A small image classifier, trained from scratch: 155796 training examples.
Rows from block 9 of a small image classifier, named by matrix and row number. Rows with one number belong to one channel. Each number is 128 + 24 x the weight over its row's rms, rounded and kept within 0 to 255. All counts start at 0. After the name is the row's rms in percent of the matrix's.
After each channel's rows are labels from the 100 images, of 14848, where the channel reaches its highest value: "top examples" is what is common among them. Only what is clearly more common there than usual is listed. The data: photos of plants, animals and fungi (iNaturalist). In brackets: how many of the 100, against the usual share in percent.
# convs0: first 3x3 conv (model.blocks.9.convs.0.weight, 176x176x3x3, each kernel summed), inputs 88-175
# convs1: second 3x3 conv (model.blocks.9.convs.1.weight, 176x176x3x3, transposed, each kernel summed), outputs 88-175

convs0.101 104 [152 126 143 124 142 123 126 143 107 137 135 154 134  80 105 116  91  94 123 139  93 115  84 193  73 109 150 187  88 133 137 172 102 102 122 139 136 133 123 138 155 145 134 155  88 120 117 185  96 140  97 162 123 141 139 162  85 120 137 136 141 100 134 146 126 120 103  87 110 124 119 109 150 134 151 186  77  83 126 136  81 108 133  77 102 103 136 185]
convs1.101 100 [100 152 102 157 129 123 147 107 155 162 128 146 171 161 154 107 145 152 133 171 124 113 112 122 138 107  78 109 160 142  85 123 131 128 137 149 110  98  79  89 102  88 150 110 128  65 164 120  89 105 132 113 180  98 131 135  89 106 140 127 141  99 124  94 139 148 129  96 128 139 121 118 131 121 133 124 161 163 130 120 113 114 124 118  89  96 106 128]
top examples: order Lepidoptera (33 vs 13.7)

convs0.0 133 [102 116 110 123 140 138  87 147 128 125 182 160  96  95 102 125 151 171 170  88 144 118 169 140 122 141 147 142  94 138 114 145 118 163 158 152 156 162 109 141  82 122  97 113 117 108 112 165 101 103 112 161  99 125 135  97 127 108 145  66  99 133 150 141 139 138 103 118 115 119 100 130 132 114 189 147 139 151 153 135 156 128 139 142 119 144 155  94]
convs1.0 128 [138 128 115 117 105 125 137 139 130 136 104 150 132 161  66 168 110 111 149 124  76 100 104 108  95 131 150 136 131  98 154 135  99 148 168 152 158 136 163 146 154  89 103 118 105  87  94 131 105 142 143 178 137 101 124  69 160 170 131 120 118 145 119 132 154 151 109 125 117 158 162 140 124 143 116 152  65 134 122 112 130 156 115  91 138 156 123 117]
top examples: phylum Arthropoda (79 vs 30.8); class Insecta (74 vs 29.2)

convs0.58 111 [142  97 128  95 165 104 110 147  93 139 101 156 135  98 113 107 130 138 134 106 118 107  98 111 168  88 158  97  99 135 104 121 128 141 152 113 173 122 117 148 142 139 121 122 120 123 142 107 154 153 132 116 112 117 151 174 116 117 104 181 129 142 129 134 112  97 171  72 111 125 110 144 184 149 171  95 159 110 114  93 142  86 102 152 141 136 120 167]
convs1.58 102 [130 120 118 115 157 174  96 116 123 112 130  99 107 141 137 141  79 150 128 127 140 132 135 127  97 117 134 136 100 137 130 128 140 123 152 122 101 103 130 200 133 159 118 107 110 104 150 109 136 115 103 114 117 149 120 158 172 186 159 144  76  86 136 111 131 128 162 123 119 106 104  99 151 119 131 111 116 126 130  96 121 152 126 163 109 140 153 132]
top examples: kingdom Plantae (43 vs 7.3); phylum Tracheophyta (43 vs 7.3); class Magnoliopsida (35 vs 5.5)

convs0.74 130 [125 118 105 143  71 129 104  94 139 166 141 120 119 106 118 130 108  99  84 144  73 179 135 137  73 144  93 137 136  81 116 140  98 137 160 147 152 141 108 138 166 139 134 103 128 125 127 138 142 123 117 130 111 168  95 159  97 144 125 143 106 141 143 104 159 173 104 165 119 159 126 101  93 183 126 137 147 148 100 144 155 111 132 156 109 130 111 167]
convs1.74 114 [114 126 116 112 161 143 140 155 130 125 146 102 148 120 103 119 167 111 144 135 129 111 113 110  84 144 116 133 138 152 128 108 141 127 135 149 121  94 124 164 104 130 129 143 134 104 111 144 114 125 109 153 151 137  88 105 160 133 149 113 135 109 100 145 108 122 138 131 124 116 126 123 114 123  80 129 156 192 121 140 140 185 147 136 109  95 172  83]
top examples: phylum Arthropoda (74 vs 30.8); class Insecta (73 vs 29.2); order Lepidoptera (45 vs 13.7)

convs0.108 086 [128 126 148 110 157 148  77 140 177 127 150 130  96 127 119  99 143 140 138 107  98 113 178 111 120 111  96 142 155 134 154 146 142  78 115 125 116 161 149 204 126 104 129 122 132 158 108 145 149 121 105 153 102 102 149 119 116 111 106 104 137 110 149  90 102 121 143 125 109 103 142 142  85 148  78 122 113 136 130 159 113 119 147 150 139 118 122 102]
convs1.108 101 [182 164 128  96 109 128 164 133 139 155 118 117 108 122 183 154 107 126 144 140 136  84 160 133 141 159 131 143 111 165  83 113 146 154 153 150 116  92 135 108 102 154 166 113 161 143 129 130 140 106 128 100 170 141 144 137 156 154  93 162 109 121  93 107 133  91 129 165 132 132 158 131 151 107 145 163 129 112 116 120 135 100 140 160 127 120  89 118]
top examples: order Charadriiformes (26 vs 7.6)

convs0.142 082 [126 160 122 149  99 134 104 150 149 121 135 155 132  97 137 131 132 128 127 139 125 112 102 160  88 144  93 151 102  88 148 106 148 125 142 100 154 121 133 107 136 138 105 109 139 128 117 115 114 156 144 139 169 127 142 129 118 119  96 142 107 102 123 135  83 183 137 121 116 130 119 105 118 124 148 132 111 110 117  64 145 137  97 124 106 127 120 144]
convs1.142 110 [118 162 107 144 127 173 110  94 150 153 145 106  69 167 111  90 130 119 151 112 140  96 169 128 151  94 129 140 146 123 152 137 112 125 137 124 142 106 146 122 149 132 133 118 113 111 111 117  63 118 116 106 150 136 153  76 123 141 138 112 130 116 169 143 134 104 142 105 159 182 129 184 114 147  76 166 127 139 131 116 105 112 148 134 158 166 131 168]
top examples: phylum Arthropoda (70 vs 30.8); class Insecta (69 vs 29.2); order Lepidoptera (35 vs 13.7)

convs0.170 098 [ 84 127 111  83 135 107 128  78 145 105 159 170 153 135 131 145 130 117  98 118 181 107 122 137 143 216 126 126 121 130  98 138 110 200 155 116 126 159 105 140 153 143 102 102 118 113 107  74  89 146 136 106 123  87 134 161 126 147 154 117  92 127 108 103 123 109 136 139 134 146 143  87 109  82 110 119 119  93 157 124 162 111 108 139 154 119 167 135]
convs1.170 083 [133 154 132 125 182 132 132 108 130 108 125 132 124 125 106 119 166 103 111 147 113 122 116 106 130 119  93 105 128 160 107 115 157  95  77  92 155 117 166 148  89 156  60 122 130  97 138 109 102 149 149 136 132 124 154 109 144 128 162 125 118  99 153  96 121  77 176 154 168 115 130 140 107 125 172 156 101 119 157 141 138 150 131 151  97 115 140 153]
top examples: class Aves (83 vs 55.1); order Charadriiformes (37 vs 7.6)

convs0.27 110 [111 115 123 152 134 119  82 107 133  96  94  76 149 118 137 100 111 127 121 110 105 142  96  83  95 136 103 151 148 115 154 113  95  86 122 149 111 165 161 149 138 120 118 124 117 118 170 125  73  91 147 116 122 128 131 191 121 167 102 132 120  89 110 128 171 102 121  62 148 152 143 111 165 130 174 148 150 125 156  96 104 157 135  95 159 129 127 125]
convs1.27 099 [109 132 111 135  97 144 117 115 156  82 121 118 130 113 123 129 140  96 120  84 136 150 100 105 144 142 124 124  83 131 146 156 136 119  83 145 110 141 128 150 135 155 112 159 126 158 139 133  56 143 143 126 195 150 111 157 124 153 185 147 190 139 120 128 160 183 140 100 164 142 105 116 155 114 138 131 134 105 129 119 109 121 116 122 115 143 144 156]
top examples: order Lepidoptera (43 vs 13.7); family: Nymphalidae (26 vs 4.6)

convs0.144 094 [125 150 156 108 146 149  99 108 141 118 161  81 157  94 142 133 120 126 121  94 104 101  97 124 138 153 147 129 117  75 122 127 137 125 107 161 116 116 151 163 122 158 121  72 114  85 117 102  82  99  88  79 142 119 105 138 106 146 122 119 133  82 109 154 136 113 136  99 103 142 145 128 118 136 136 150 130 114 120 106 146 132  98 143 130 128 125 140]
convs1.144 096 [149 143  93 128 142 123  98 137 158 123 118 145 108 119 101  99 116 111 134 144 143  98 134 157 171 112 127 106 125 122 134 162 114 116 149 163 103 108 104 153 127 116 159 133 143 129 112 114  94 126 187  93 157  97 157 124 127 160  95 163 134 119 146 147 120 138 181  95 173 136  84 137 130 140  87 154 114 172 125 121 145 182 150 134 145 102 101 141]
top examples: order Charadriiformes (32 vs 7.6)

convs0.165 105 [105 112 174 138 137 111  74 132 112 132 121 142 137 154  97  93 147  56  99 133 139 134 129 110 118 131 119  81 109  83 145 128  93 156 124 140 150 103 134 152 141 112 174 115  97 138 121 123 138 152 157 132 142 154 105 117 144  97 138 138  96 104 115 132 116 166 128  94 125 129 140 132  89 105  78 117 133 128 114 143 150 141 153 139 137 126 107 141]
convs1.165 119 [141 101 170  94 129  53 116 107 187 125 114 115 151 135 117 109 156 106 128 134 127 123 160 100 118 105 132 117 141 127 111 165 124 156 138 152 123 116 135 130 152 144 147 125 187 114 122 150 197 110 155 150  85 109 141 152 176  99 117 147 123 109 101 118 134 183 120 116 157 134 164  77 112  78 122 150 131 123 142 138  91 137 171 167 128  90 153 122]
top examples: phylum Chordata (95 vs 60.9); class Aves (94 vs 55.1); order Passeriformes (52 vs 25); family: Tyrannidae (26 vs 1.6)

convs0.76 101 [170 129 100  77 135 174 130 137 118 166  94  98  91 158 110 124 101 151 141 178 133 130 149 126  99  84 118 215 138 128 140 111 139 129 155 115 140 121 113 109 119 120 111 141 157 140 117 131 136 122 105 118 127 114 119 128  98 127 125 138 121 164 103 149 134 117 155 109 146  88 116 108 109 136 108 108 102 128 114 120 147 164 119  94 133 150 108  92]
convs1.76 106 [118 157 141  99 172 147 104 127 139 119 136 108 105 120 104  88 110 170 123 130  89 155 118  91 107 120 159 129  85 127 130  93  81 112 108 138 125 141 119 108 146 109 107 115 117 146 171  98 112 179 110 114 152 133 110 127  96 172  96 107 187 133 131 147 134 130 110 122 122 120 133 121 128 115 121 142 166 136 116 153 124 148 137  65 142 170  97 132]
top examples: class Insecta (68 vs 29.2); phylum Arthropoda (68 vs 30.8); order Lepidoptera (40 vs 13.7); family: Nymphalidae (33 vs 4.6)

convs0.93 103 [123 153 108  92 104 160 165 144 128  64 130 112  91 118 105 105 166 137 104  94  84 112 107 123 117 100  93 166 143 132  93  90 154 169  86 114 133 132 157  86 104 129 134 140 151 181 112 146 134 131 157 158 170 142 150  88 150 131  94 108 112 137 126 141 141 104 147 147 148 147 157  99 168 123 127 112 111 135 116 144 132 123 142 128 140 137 138  92]
convs1.93 098 [ 90 140 131 120 149 167 116 111  81 125 106 126 109 127 147 189 122 157 152 104 117 151 103 135 143 128 139 152 106 108  86 110 135 111 108 120 122 156 176 148 127 114 139 133 112 127 152 118 115 147 146 145  76 119 112 124  91 127 133 129 139 165 122 172 110 118 137 100 117 154 109 149 165 143  94 108 106 126 115 141 122 145 113  87 123 142 183 122]
top examples: order Passeriformes (58 vs 25)

convs0.161 098 [107  82 136 122 138 101 104  96 136 142 169  86 106 117  81 175 134 147 135 149 105 142  81 124 115 148 137 143 159 104 115 121 176 106 160 109  97 133 104 148 136 154 117 129 105  85 120  95 114 133 133  89 123 159 128 134 126 133 151  91 152 101 155 122 104 112 111 127 138  99  93 112 104 138 141 175 173 120 109  93  73 128 119 107 125 109 169 120]
convs1.161 108 [134 173 103 153 136 123 159 123 128 161 133 129 111  96 182 130 148 143 105 131  93 113 111 105 123 137 134  93 122 129 110 109 192 176 145  90 143 139 144 119 165 129 128 128 113 126 120 177 130  83 157  87 151 129 143 133 138 136 149 123 108  81 113  97 115 174 119 152 124 147 124  83 158 107 131 150 172 190 141  96 123  93 132 155 133 154  91 115]
top examples: class Aves (84 vs 55.1)

convs0.46 090 [122 109 100 140 136 129 106 118 157 145 148 136 147 126 118 104 132 126 115 101 139 171  71  93 108 159 136 100 122 153 115 137 163 114 133 129 119 119 162 176 127  96  70 156 158 105 118 100 122 115 105 134 152 153 136  90 156 132 124 129  92 152 145 140 126 132 151 172 172 186 135 144 165 111 151 195  88 125  84 126 104  88 134 131 158 112 109 101]
convs1.46 091 [139 134 139 133 121 130 141 117 152 182  86 121 137 119  92 143 164 140 102 143 142 125 105 119 121 140 166 131  98 136 151 113  99 145 120 113 161 150  91 127 168 102 133 113 125 109 161 126 119 109 143 112 100  85 170 152 180 129 112 135 108 166 109 129 175 140 134 100 107 154 189 140 138 107 138 138 141  84 118 134 141 142  87 152 138 146 155  88]
top examples: order Charadriiformes (37 vs 7.6)

convs0.160 111 [121 109 109 130 132 118 100 127 133 147 137 163 138 115 122 122 132 117 162  93 109 132 123 128 105 122 120  92 136 156 134 137 144  93 157 150 157 141 155 150 153 125 137 111 110 138 106 127 144 116 164 148 122 182 147 156  98  93 108 113 134 153 158 180 140  60 145 128 133 142 164 110 135  78 122  86 165 123  91 138  92 105  96 145 144 131 114 130]
convs1.160 114 [119  97 120  94 127 165 161 132 106 139 129 114 119 112 146 157 136 127 151  70 118 153  99  94  80 116 129 134 144 131 102 148 119 129 122 149 135 140 169 135 134 100 148 138 124 105 121 116 107 140 150 129 147  97 108  97 149  97 118 128  93 105 164 125 147 126 126 121 110 125 155 116 137 112 126  92 120 103 127 125 142 104 103 172 129 128 123 137]
top examples: phylum Arthropoda (62 vs 30.8)

convs0.60 089 [116 158 159 127 136 115 124  87 121 157 147 141  88  86 123 108 130 137 124 127 128 151 110 106 108 131 122 110 126 135 122 106 141 125 133  86  99 116 109 153 129 118 117 136 118  71 101 135 152 116 161 115 183  97 143 181 186 113 105 128 130 114 111 159 118  94 144 115 124  90  87 156  85 134 144 159 123  89 124 161 107 121 142 122 110 130 129  88]
convs1.60 089 [116  93 110 152 123 130 121 126 104 120 113 123 134 115 128 105 111 160 139 125 119 148 103 147 109 111 142 157  78 151 121 127 130 182 142 101 122 139 121 140  87 111 124 127 123 138 109 167 178 108 143 115  90 160 128 152 171 126 125 121  81  86 143 165 175  50 115 101 145 153 139 147 195 124 155 129 101 143 116 100 129 132  92 147 148 161 165 117]
top examples: order Lepidoptera (32 vs 13.7)

convs0.106 102 [125 170 121 136 143 147 106 140  49 146 172  83 132 137 124 137 140 151 104 126 120 144 114 154 121  95 182  99 143 120  95 102 100 116  91 135 106 178 153 113 131 129 179 137 154 135 109 125 106 141 108 105 129 123 122 153 111 114 138 125 161 163 109 125 137 151 156 173 129  96 124 101 105  85 107 159 186 131 109 112  89 147  88 154 160 135  91 139]
convs1.106 102 [128 172 122 130 140  94  97 122  88 154 145 163 100 172 139 147 109 155  87 148 118 154 119 172  77 106 143 124 135 122 120 144 130 165 164 138  99 124 137 139 134 115 141 156 130 178 149 142 159 152  99 102 117 124 146 139 178 110  92 133 188 129 121 152 164  97 125 142 147 102 124 103 124 126 157 133 150  99 143 170 111 159 126 135 112 129 127 153]
top examples: class Insecta (59 vs 29.2); order Coleoptera (36 vs 3.2); family: Coccinellidae (35 vs 1.7)

convs0.105 126 [157 170 133  97 123 110 183 147 177  96 110 109 113  80 126 100 125 145 159 145  88 135 118 102  83 129 129  91  92 148 148 102 120  91 138 163 118 131 134 146 141 107 161 115  90 162 163 107 150 113 118  99 121  90 161 151 102 127 129 129 126 128 108 120 111 134 105  91 149 103 155 131 107 138 130 105 133 126 114 131 136 115 138 133 121 130 111 136]
convs1.105 126 [131 104 160  87 140 134 132 155 118 160 140 121 135 134 174 212 160 116 125 134 114 164 110 132 113 128 119 125 134 148  79 145 112 109 100 129 141 125 131 128 109 175 121  99 102 106 111 113 102 105 133 136 142 132 174 112 108 154 155 123  97  98 145 103 108 102 125 124 103  92 111 123  81 115  95 141 161 147 136  91  88 149 115  90  81 100  93 130]
top examples: kingdom Plantae (31 vs 7.3); phylum Tracheophyta (31 vs 7.3); class Magnoliopsida (25 vs 5.5)

convs0.38 095 [112 157  99 127 101 121  94 120 109 105 103 135 147 138 126 154 189  92 134 179  75 130 111 166 119 138 121 124  82  79 122 176 124 159 139 136 129 114 100 161 140 148 135 137 109 124 149  96 144 146 189 167 111 100 134 107 159 120 137 102 108 139 145 147 118 128 171 143 135 109 104 157 136 146 137 136 101 137 118 174 115 123 106 135 108 134 152 123]
convs1.38 096 [113 117 164 136 133  98 117 107  89 152 127 127 159 148 195  95 141 144 102  92 154 118 100 128 122 167  59 136 146 124 108  81 120 158 144  89 139 156 126 115 139 117 100 136 119 142 127 149 120 113 112 143 133 126 146 124 112 100 139 118 112 133 104  83 132 130 150 146 160 157 150 145 130 112  76 154  81 138 130 164 124 126 118 127 127 155 114 152]
top examples: order Charadriiformes (28 vs 7.6)

convs0.135 106 [127 111 117 138 127 115 145  87 118  85 133 113 161  95 141 149 158  90 121 108 137 130 103 150 111 169 127 124 113 117  97 162 120 149 147 132  90 144 102 179 133 143  92 117 153 116 161 126 143 108 138 115 129 139 130 144 122 133 177 136 105 102 134 150 117  72 122 115 162 151 127 134 104 171 130 159 131 120 136 151 147 123  94 117 123 142 163 197]
convs1.135 105 [101 122  70 108 139 179 144 145 103 168 130 120 104 102 106 129  87 121 116 102 122 104 114 130 162 129 136 126 126 141 109 132 127 153 130 109 134 134 160 194 121  86 124 133 115 117 173 134 149 126 137 126 118 120 107 176 113 165 140 134 106  83 151 134 129 118 126 145 159  86  97 159 129 114 107 189 170 109 130 114 122 121 146 118 166 144  75 130]
top examples: phylum Tracheophyta (48 vs 7.3); kingdom Plantae (48 vs 7.3); class Magnoliopsida (46 vs 5.5)

convs0.132 094 [119 144 136 141 118 100 166  84 106  80 116 105  93 114 124 133 183 109 105 143  98 137 109 118 156 128 135 111 165 173 123 101 103 145 179 132 137 125 117 114 163  95 146 156 129  90 110 174 141 134 170 147 124 136 133 108 112 135 143 150 165 135 107 101  91 117 116 137 127  90 157 109 120 143 150  93 151 112 152 149 101 127 143 142 124 131 126 129]
convs1.132 084 [128 209 111 160 116 123 158 148  96 134 168 170 152 148 190 124 121 146 156 149 147 138 127 100 125 112 125 121 138 141 150 123 133  92  76 150 165 152 108 118 144 145 101 142  92 153 127 142 125 104 142 136 161 128 101 124  79 120 141 117  86 159 115 112 143 118 130 118 149 131  98 148 115  96 143 139  83 103 113 133 140 125 158 122 109 139 129 117]
top examples: order Lepidoptera (33 vs 13.7)

convs0.77 096 [133 132 146 134 157 125 141  95 105 113 129 144 146 104 108  84 112 148 107 142  94 140 129  81 163 119 115 123  96 109 185 131 152 178 159 119 152 138 105 145 110 131 178 169  96 178 135 123 115 149 188 101 101 110 100 124 122 138 131 138 137 142 149 123 136 150 169 145 132 107 124 136 122 147 139 170 121 105 124 127 110 145  96  94 127  91 127 143]
convs1.77 094 [146 140 113  90 107 117 135  80 151 111 156 142 143 156 138 136 112 139 131 148 142 161 139 103 150 127  89 167 142 125 106 106 125 154 118 133 127  84 132 135 170 126 146 145 119 150 130 101 210 110 123 134  71 146 131 110 125 140 157 150 138 142 149 112 101 131  72 119 148 123 136 144 140 127 109 142 142 102  90  98  94 104 156  92 112 106 143 136]
top examples: phylum Chordata (92 vs 60.9); class Aves (86 vs 55.1); order Anseriformes (38 vs 5.5); family: Anatidae (38 vs 5.5)

convs0.4 119 [111  96 146 129 150 141  99 144  89 148 141 125 110 102 128 149 110 144 105 100 146 153 152 128 131  92 152 108 130 157 105  88 145 190 104 140 116 152  92 147  80 138 111 120 151 142 159 103 132 130 148 140 154 112 159 133 122 157 112 125 126 126 125  79 126  85  99 102  91 153 196 135  75 130 106  81 178 106  89 140 117 140 154 175 118 129 135 156]
convs1.4 120 [158 110 120 126 144 138 110  93 154 152 113 120 160 114 112 134 123 114 161 124 128 141 121 173  94 120 139 102 118 141 118 113 188 106 138 134 156 114 132 150 123 157 108 117  93 131 124 100 133 106 103 120 108 125 115  91 122 111 145 104 145 132 135 176 126 136  95 183 108 138 173 115 115 133 146 181 189 116 109 113 154 130 114 174 147 123 129 103]
top examples: phylum Chordata (93 vs 60.9); class Aves (84 vs 55.1); order Charadriiformes (25 vs 7.6)

convs0.26 093 [132 204 137  87 112 148 124  95 127  85 137 132 168 102 112 168 151 145 101 130 142  96 157 128 131 135 116  99 111 109  93  65 107 157 138 146 142 173 138  89 114 119  84 161 158 109 136 118 150 128  60 104 126 130 141  80 134 101 115 133 109 131 153 122 135 180 115 136 121 127 119  70 133 121 113 102 117 119 123 132 131 101  78 129 124 132 140 159]
convs1.26 092 [139 141 120 118 101 167 114 147 120 105 108 149 164 129 130 130 177 111 123  89 171 168 107 123  84 157  28 164 110 143 157 135 128 119 153 131 102 138 123 180 148 129 151 118 132 113 110 137 117 102 118 144 131 126 107 126 152 159 145 124 107 141 146 141 169 113 135 170 116  97 163 141 127 116 136 126 111 166 160 103 158 130 114 122 122 133 142 109]
top examples: order Charadriiformes (28 vs 7.6)

convs0.8 108 [ 93 117  83 135 124 127 113 138 131 145 123 128 102 114 120 156 135 134 130  98 143  84 149 132 121  94 125 139 126 100 124 117 126 163 116  93 135 173 104  42 155 135 144 177 107 142 135 163 162 112 163 132  95 104 147 138 119 146  84 123 136 114 195 114 134 132  95  90 104 133 126 110 183 121 114 119 121 132 124 144 108  98 108 141 101 134 102 135]
convs1.8 104 [134 148  77 150 127 163 144  92 154 102 117 121 153 177 129 124  95 157 114 103 156 119 140 148 127 144 106 133 159 125 121  99 143 123  84 165 171 116 156 135 133 137 114 146 161 173 119 101 110 115 140 102 118 107  92 151  90  96 110 113 160 159 142  95 137  76 118 158 134 104 199 143 129 120  97 121 146  87 162 160 179 138 103 141 143 124 120 104]
top examples: order Charadriiformes (42 vs 7.6)

convs0.55 106 [135 110  87 174  86 115 127  99 168 134 144 132 129 140 129 142 136 156 117 116 102 135 177 156 112 114 145 107 125  74 149 128 124 124 109 117 171 122 100  93 158 132 158 124 117 120 122 121 153  75 140 122 113 139  80 145  87 151  96 137 118 143 172 108 115  69 133 100 134 154 169  88 101 162 148 143 103 114  89 115 176 118 145 128 145 136  97 108]
convs1.55 102 [192 122 104 108  86 131 156 119 124 144  96 141 131  94  97 104 146 121 111 126 154 136 134 136 114 112 159 123 134 142  74  94 117 140 122 104  95 132 127 128 139 129 146 131 119 110 157 119 140 139 156 145 158 138 118 140 158 106 157  99 119  87 109 136 142  76 103 136 141  85 143 178 122 155 116 104 112 148 113 120 102 122 133 146 145 182 133  92]
top examples: order Passeriformes (53 vs 25)

convs0.40 081 [106 118 121 109 135 150 116 143 122 125 151 115 101 123 132 146 108 164  59 131 152 139 119 148 144 137 121  53 111 117 121 133  97 101 154 130 133 117 107 107 106  94 170 134 132 173 105  96 123 143 166 113 126 181 113  65 119 105 122 159 141 126 115 137 124 104 148 146 136 114 157 160 153 140 147 132 103 151 125 139 129 165  99 142 153 122 154 123]
convs1.40 093 [135 137 148 149 147 122  95  98 123 140 185 128 118 140 109 123 156 111 124 143 136 125 112 156 140  97 159 119 149 130  70 146 126 107 128 119 138 108 128 163 169 134 113 108 143 148 130 151 126 139  89 148 137 138 127 160  88 112 104 142 143 143 141 131  95 142 129 132  72 134 168 106 184 108 125 130  69 160 157  71 110 129 125 134 175 116 141 113]
top examples: order Passeriformes (51 vs 25)

convs0.22 091 [148 123 144 158 148 141 111 113 146 133 123 116  72 127 117 139  90 197 127 143 130 159 138  94 150 118 115 164 117 169 104 144 131 157 143 126 146 163  72  85 152  99 118 166 111 132 141 111 132 120 121 111 142  81 122 124 127 111 119 111 115 159 112 144 147 147 116 119 146  77 143 106 112 148 144 118 149 100 120 115 138 168 106 119  92 148 164 100]
convs1.22 098 [123 118 106 111 104 163 136 162 139 136 102 107 127 146  71 141 107 107 141 113  97 123 154 144 126 134 168 123 128 110 179 135  95 102 152  83 167 134 149 125 107  92 164 137 108 100 174  98 152 124 136 124  92 138 138 118 137 132 115 126 206 131 157 148 143  73 104 158 117 135 139 159 127 130 103  94 159 120 142 188 112  87 160 111 119 132 152 165]
top examples: phylum Arthropoda (84 vs 30.8); class Insecta (78 vs 29.2); order Coleoptera (30 vs 3.2)

convs0.1 076 [135 109 156 112 150 117  80 125 132 115 105 123 175 158 146 145 118 114 108 109  98 134 156 108 156 157 121 153 151 100 134 156 160 105 103 125 138 148 160 156 142 157 105 114 142  91 117 125 153 152 156 122 124 108  66  75 139 126 115 141 102 139  80  89 150 134 143 114 131 105 135 137 112 106 131 132 122 153 112 160  97 161  77  94 171 121  91  95]
convs1.1 114 [143 156 175 162 136  82 117  84 134 101 162 135 102 135  93  98 141  95 127 144 103 126 103  71 140  69 102 159 113 146 165 154 129 117 123 134 139 111 140 150 179 138 157 115 162 125 151 125 138 112 127 106 100 125 118 120 115 135 109 154 151 107 122 131 101 172 140 120 127 151 139 138 122 139 129 111 134 126 115 144 123 117 112 119 126  95 135 154]
top examples: phylum Chordata (93 vs 60.9); class Aves (87 vs 55.1)

convs0.53 122 [ 87 123 154 158  79 155 130  85 102 117 116  99  89 101 140 151 138 152 147 111 133 134 144 137 138 156 133 134 132 184 109  98 110  31 126 137 132 175 121 128 171 165 125 153 154 129 122 115 137 166 130 139 128 119 103 115 165 137 145 121 150 177 137 131 125 118 116 129 163 112 130 115  97 124 124 141 151 124 136 122 117  97 160 132  81 131 152 128]
convs1.53 098 [122 103 123  94  96 108 158 144 155 115 143  79 113 142 181 137 163 127 152 107 115 185 103 102 110 134 140 126 125 154 110 136 140  64 137 147 141 110 137 109 175 101 152 138 120 121  69 138 136 125 135 127 105 141 103 146 136 102 137 106  95 140 117 168 124 140 138 119 135 132 168 179 127 112 124 124 115 110 126 156 111 137 151  78 136 117 144 150]
top examples: order Lepidoptera (33 vs 13.7)

convs0.47 105 [172 155 147 147  75 139 125 123 123 171 158 129 144 146 139 122 152  87 148 156 163 101 114 151 103 116 128 173 130 144 133 120 136  85 150 118 142 149 143 127 136 109 114  92 119 130  86 148 156 111 115 106 117  66 137 144 170 104 106 177 161 136 117 153 137 139 111 117 115  93 121 135 157 129 164 149  89 162 163 127  90 121 138  92 100 118 126 146]
convs1.47 099 [126 112 141 144 100 123 136 131 153 120 120  97 120 111 140 155  77 176 115 149  63 115 130 124 108 117 104 120  96 115 108 137 110 118 114 113 118 135 116 163 144  96 111 139 122  91  76 134 116 118 106 161 111 157 145  73 109 114 191 116 154 130 104 121 130 108 101 145 137 144  93 157 150 128 161 137 133 138 100  77 121 152 165 117 132 126 117 128]
top examples: class Insecta (76 vs 29.2); phylum Arthropoda (76 vs 30.8); order Lepidoptera (65 vs 13.7)

convs0.63 111 [116 103 160 116 102 114 103 145 115 114 143 156 172 152 116 119 144  91  98 148 128  96 155 112 196 109 133 114 174 106 154 133 123  50 123 119 171 161 122 160 139 137 148 151  93 184 117 184 124 133 127 169  90 115 147 100 139 136 136  89 108 166 125 138 150 111 112 131  99 156 114 118 125 112 150 137 107 148 113 115 169 148 141 101 136 117  92 123]
convs1.63 107 [129 108 151 158 101 105 116 100 123 134 150 131 133 143 123 128 129 113 180 134 119 143 115 114 199 137 120 116 122  93 151 149 158  80 107 166 100 124 128 140  81 154 140 132 134 124 154 133  79 123 161 142 164 135 124 119 164 128 133 112 136  95 147 143 132 161 167 142 144  91  84  97  91 102  93 100 106 112 126  75 128 116 124 146 118 103  95 133]
top examples: class Aves (89 vs 55.1); order Accipitriformes (49 vs 3.9); family: Accipitridae (40 vs 3.3)

convs0.139 090 [105  74 130 116 122 115 138  99  66 130 164 123 154  99 114 112 151 113 127 110 142 103 150 121 158 139 122  94 118 154 111 115 158 168 108 141 101 119  89 128 134 134 118 123 152 107 123 128 123 102 158 118 140 124  96 135 133 141 129 106 118 154 160 119 131 138  85  92 107  85 144  92 157 102  78 126 156 137 124 138  92 158 138 148 125  98 119 148]
convs1.139 085 [114  87 141 120  95 103 117 111 165 145 146 117 126 143 149 147 130  76 127 141 149 124 166 103 156 145 111 141  89 113 139 145 123 117 117 187  70 131 128 144  99 149 116 114 125 115 137 115 128 119 120 157 149 139 112 133 151 116 138 154 148 147 103 162 132 139 169 113 134 124 102 135 130 102  77  59  99 113 132 174 127 138 126 125 108 133 155 145]
top examples: phylum Tracheophyta (26 vs 7.3); kingdom Plantae (26 vs 7.3)

convs0.24 098 [ 68 110 117 126 129  85 129 135 100  98 183 148 113 117 152 156  98 110 145 104  89 131 107 112 125 149 121 141 146  90 121 127 104 185 134 132 121 123 106 140 173  80  68 127 140  97 147 126 168 119 123 110 157 158  88 119 156 124  80 100 123 143 120 104 147 127  87 155 133 147 133 153 140  98 142 132 133 134 118 150 114 180 134 130 136  65  92 139]
convs1.24 095 [ 97 148 160 212 135 123 133 138 132 123 161 127 137 152 118 121 137  90 140 179 145 115  97 103 174 127 132 154 150 170 165 131 116  89 151 135 186 113 131 125  76 148 109 149 134 109 123 149 121 141 124 150  98 127 155 143 102 119 124  97 110 148 115 144 180 114 152 126 170 177 128 128 147 160 134 110 145 121 106 136  94 147 126 172 121 112 147 151]
top examples: class Insecta (95 vs 29.2); phylum Arthropoda (95 vs 30.8); order Lepidoptera (90 vs 13.7); family: Pieridae (31 vs 1.3)

convs0.14 098 [ 80 120 103 134 118 125 146 135  87  87 131 109 117  90 139 103 125 157 116 126 135 106 118 147 126 124 115 144 119 166 141 122 152 150 135 156 141 157 111 116 178 161 161 132 140 144 113  70 108 108  92 143 140 131 142 128 126 116 136  96 119  90 117 113 127 117 162 118  98 114 112 149  98  94 173  92 150 135 123 129 101 103 148 150 134 132 123 114]
convs1.14 098 [149 154 164 133 111 153  99 136 102 160 119 126 104 127 154 111 172 138 140 150 141 131 130 142 141 115 130 113 145 113  87 121 120 137 163  84 163  98 130 159 114 175 119  86 125 166 101  87 177 159 115 147 125 138 113 135 113  98 109 115 125 114 135 137 161 129 110 165 111 107 122 118 145 151 117 121 147 134 124 136 110 116 134 160 101 117 116 100]
top examples: class Aves (83 vs 55.1)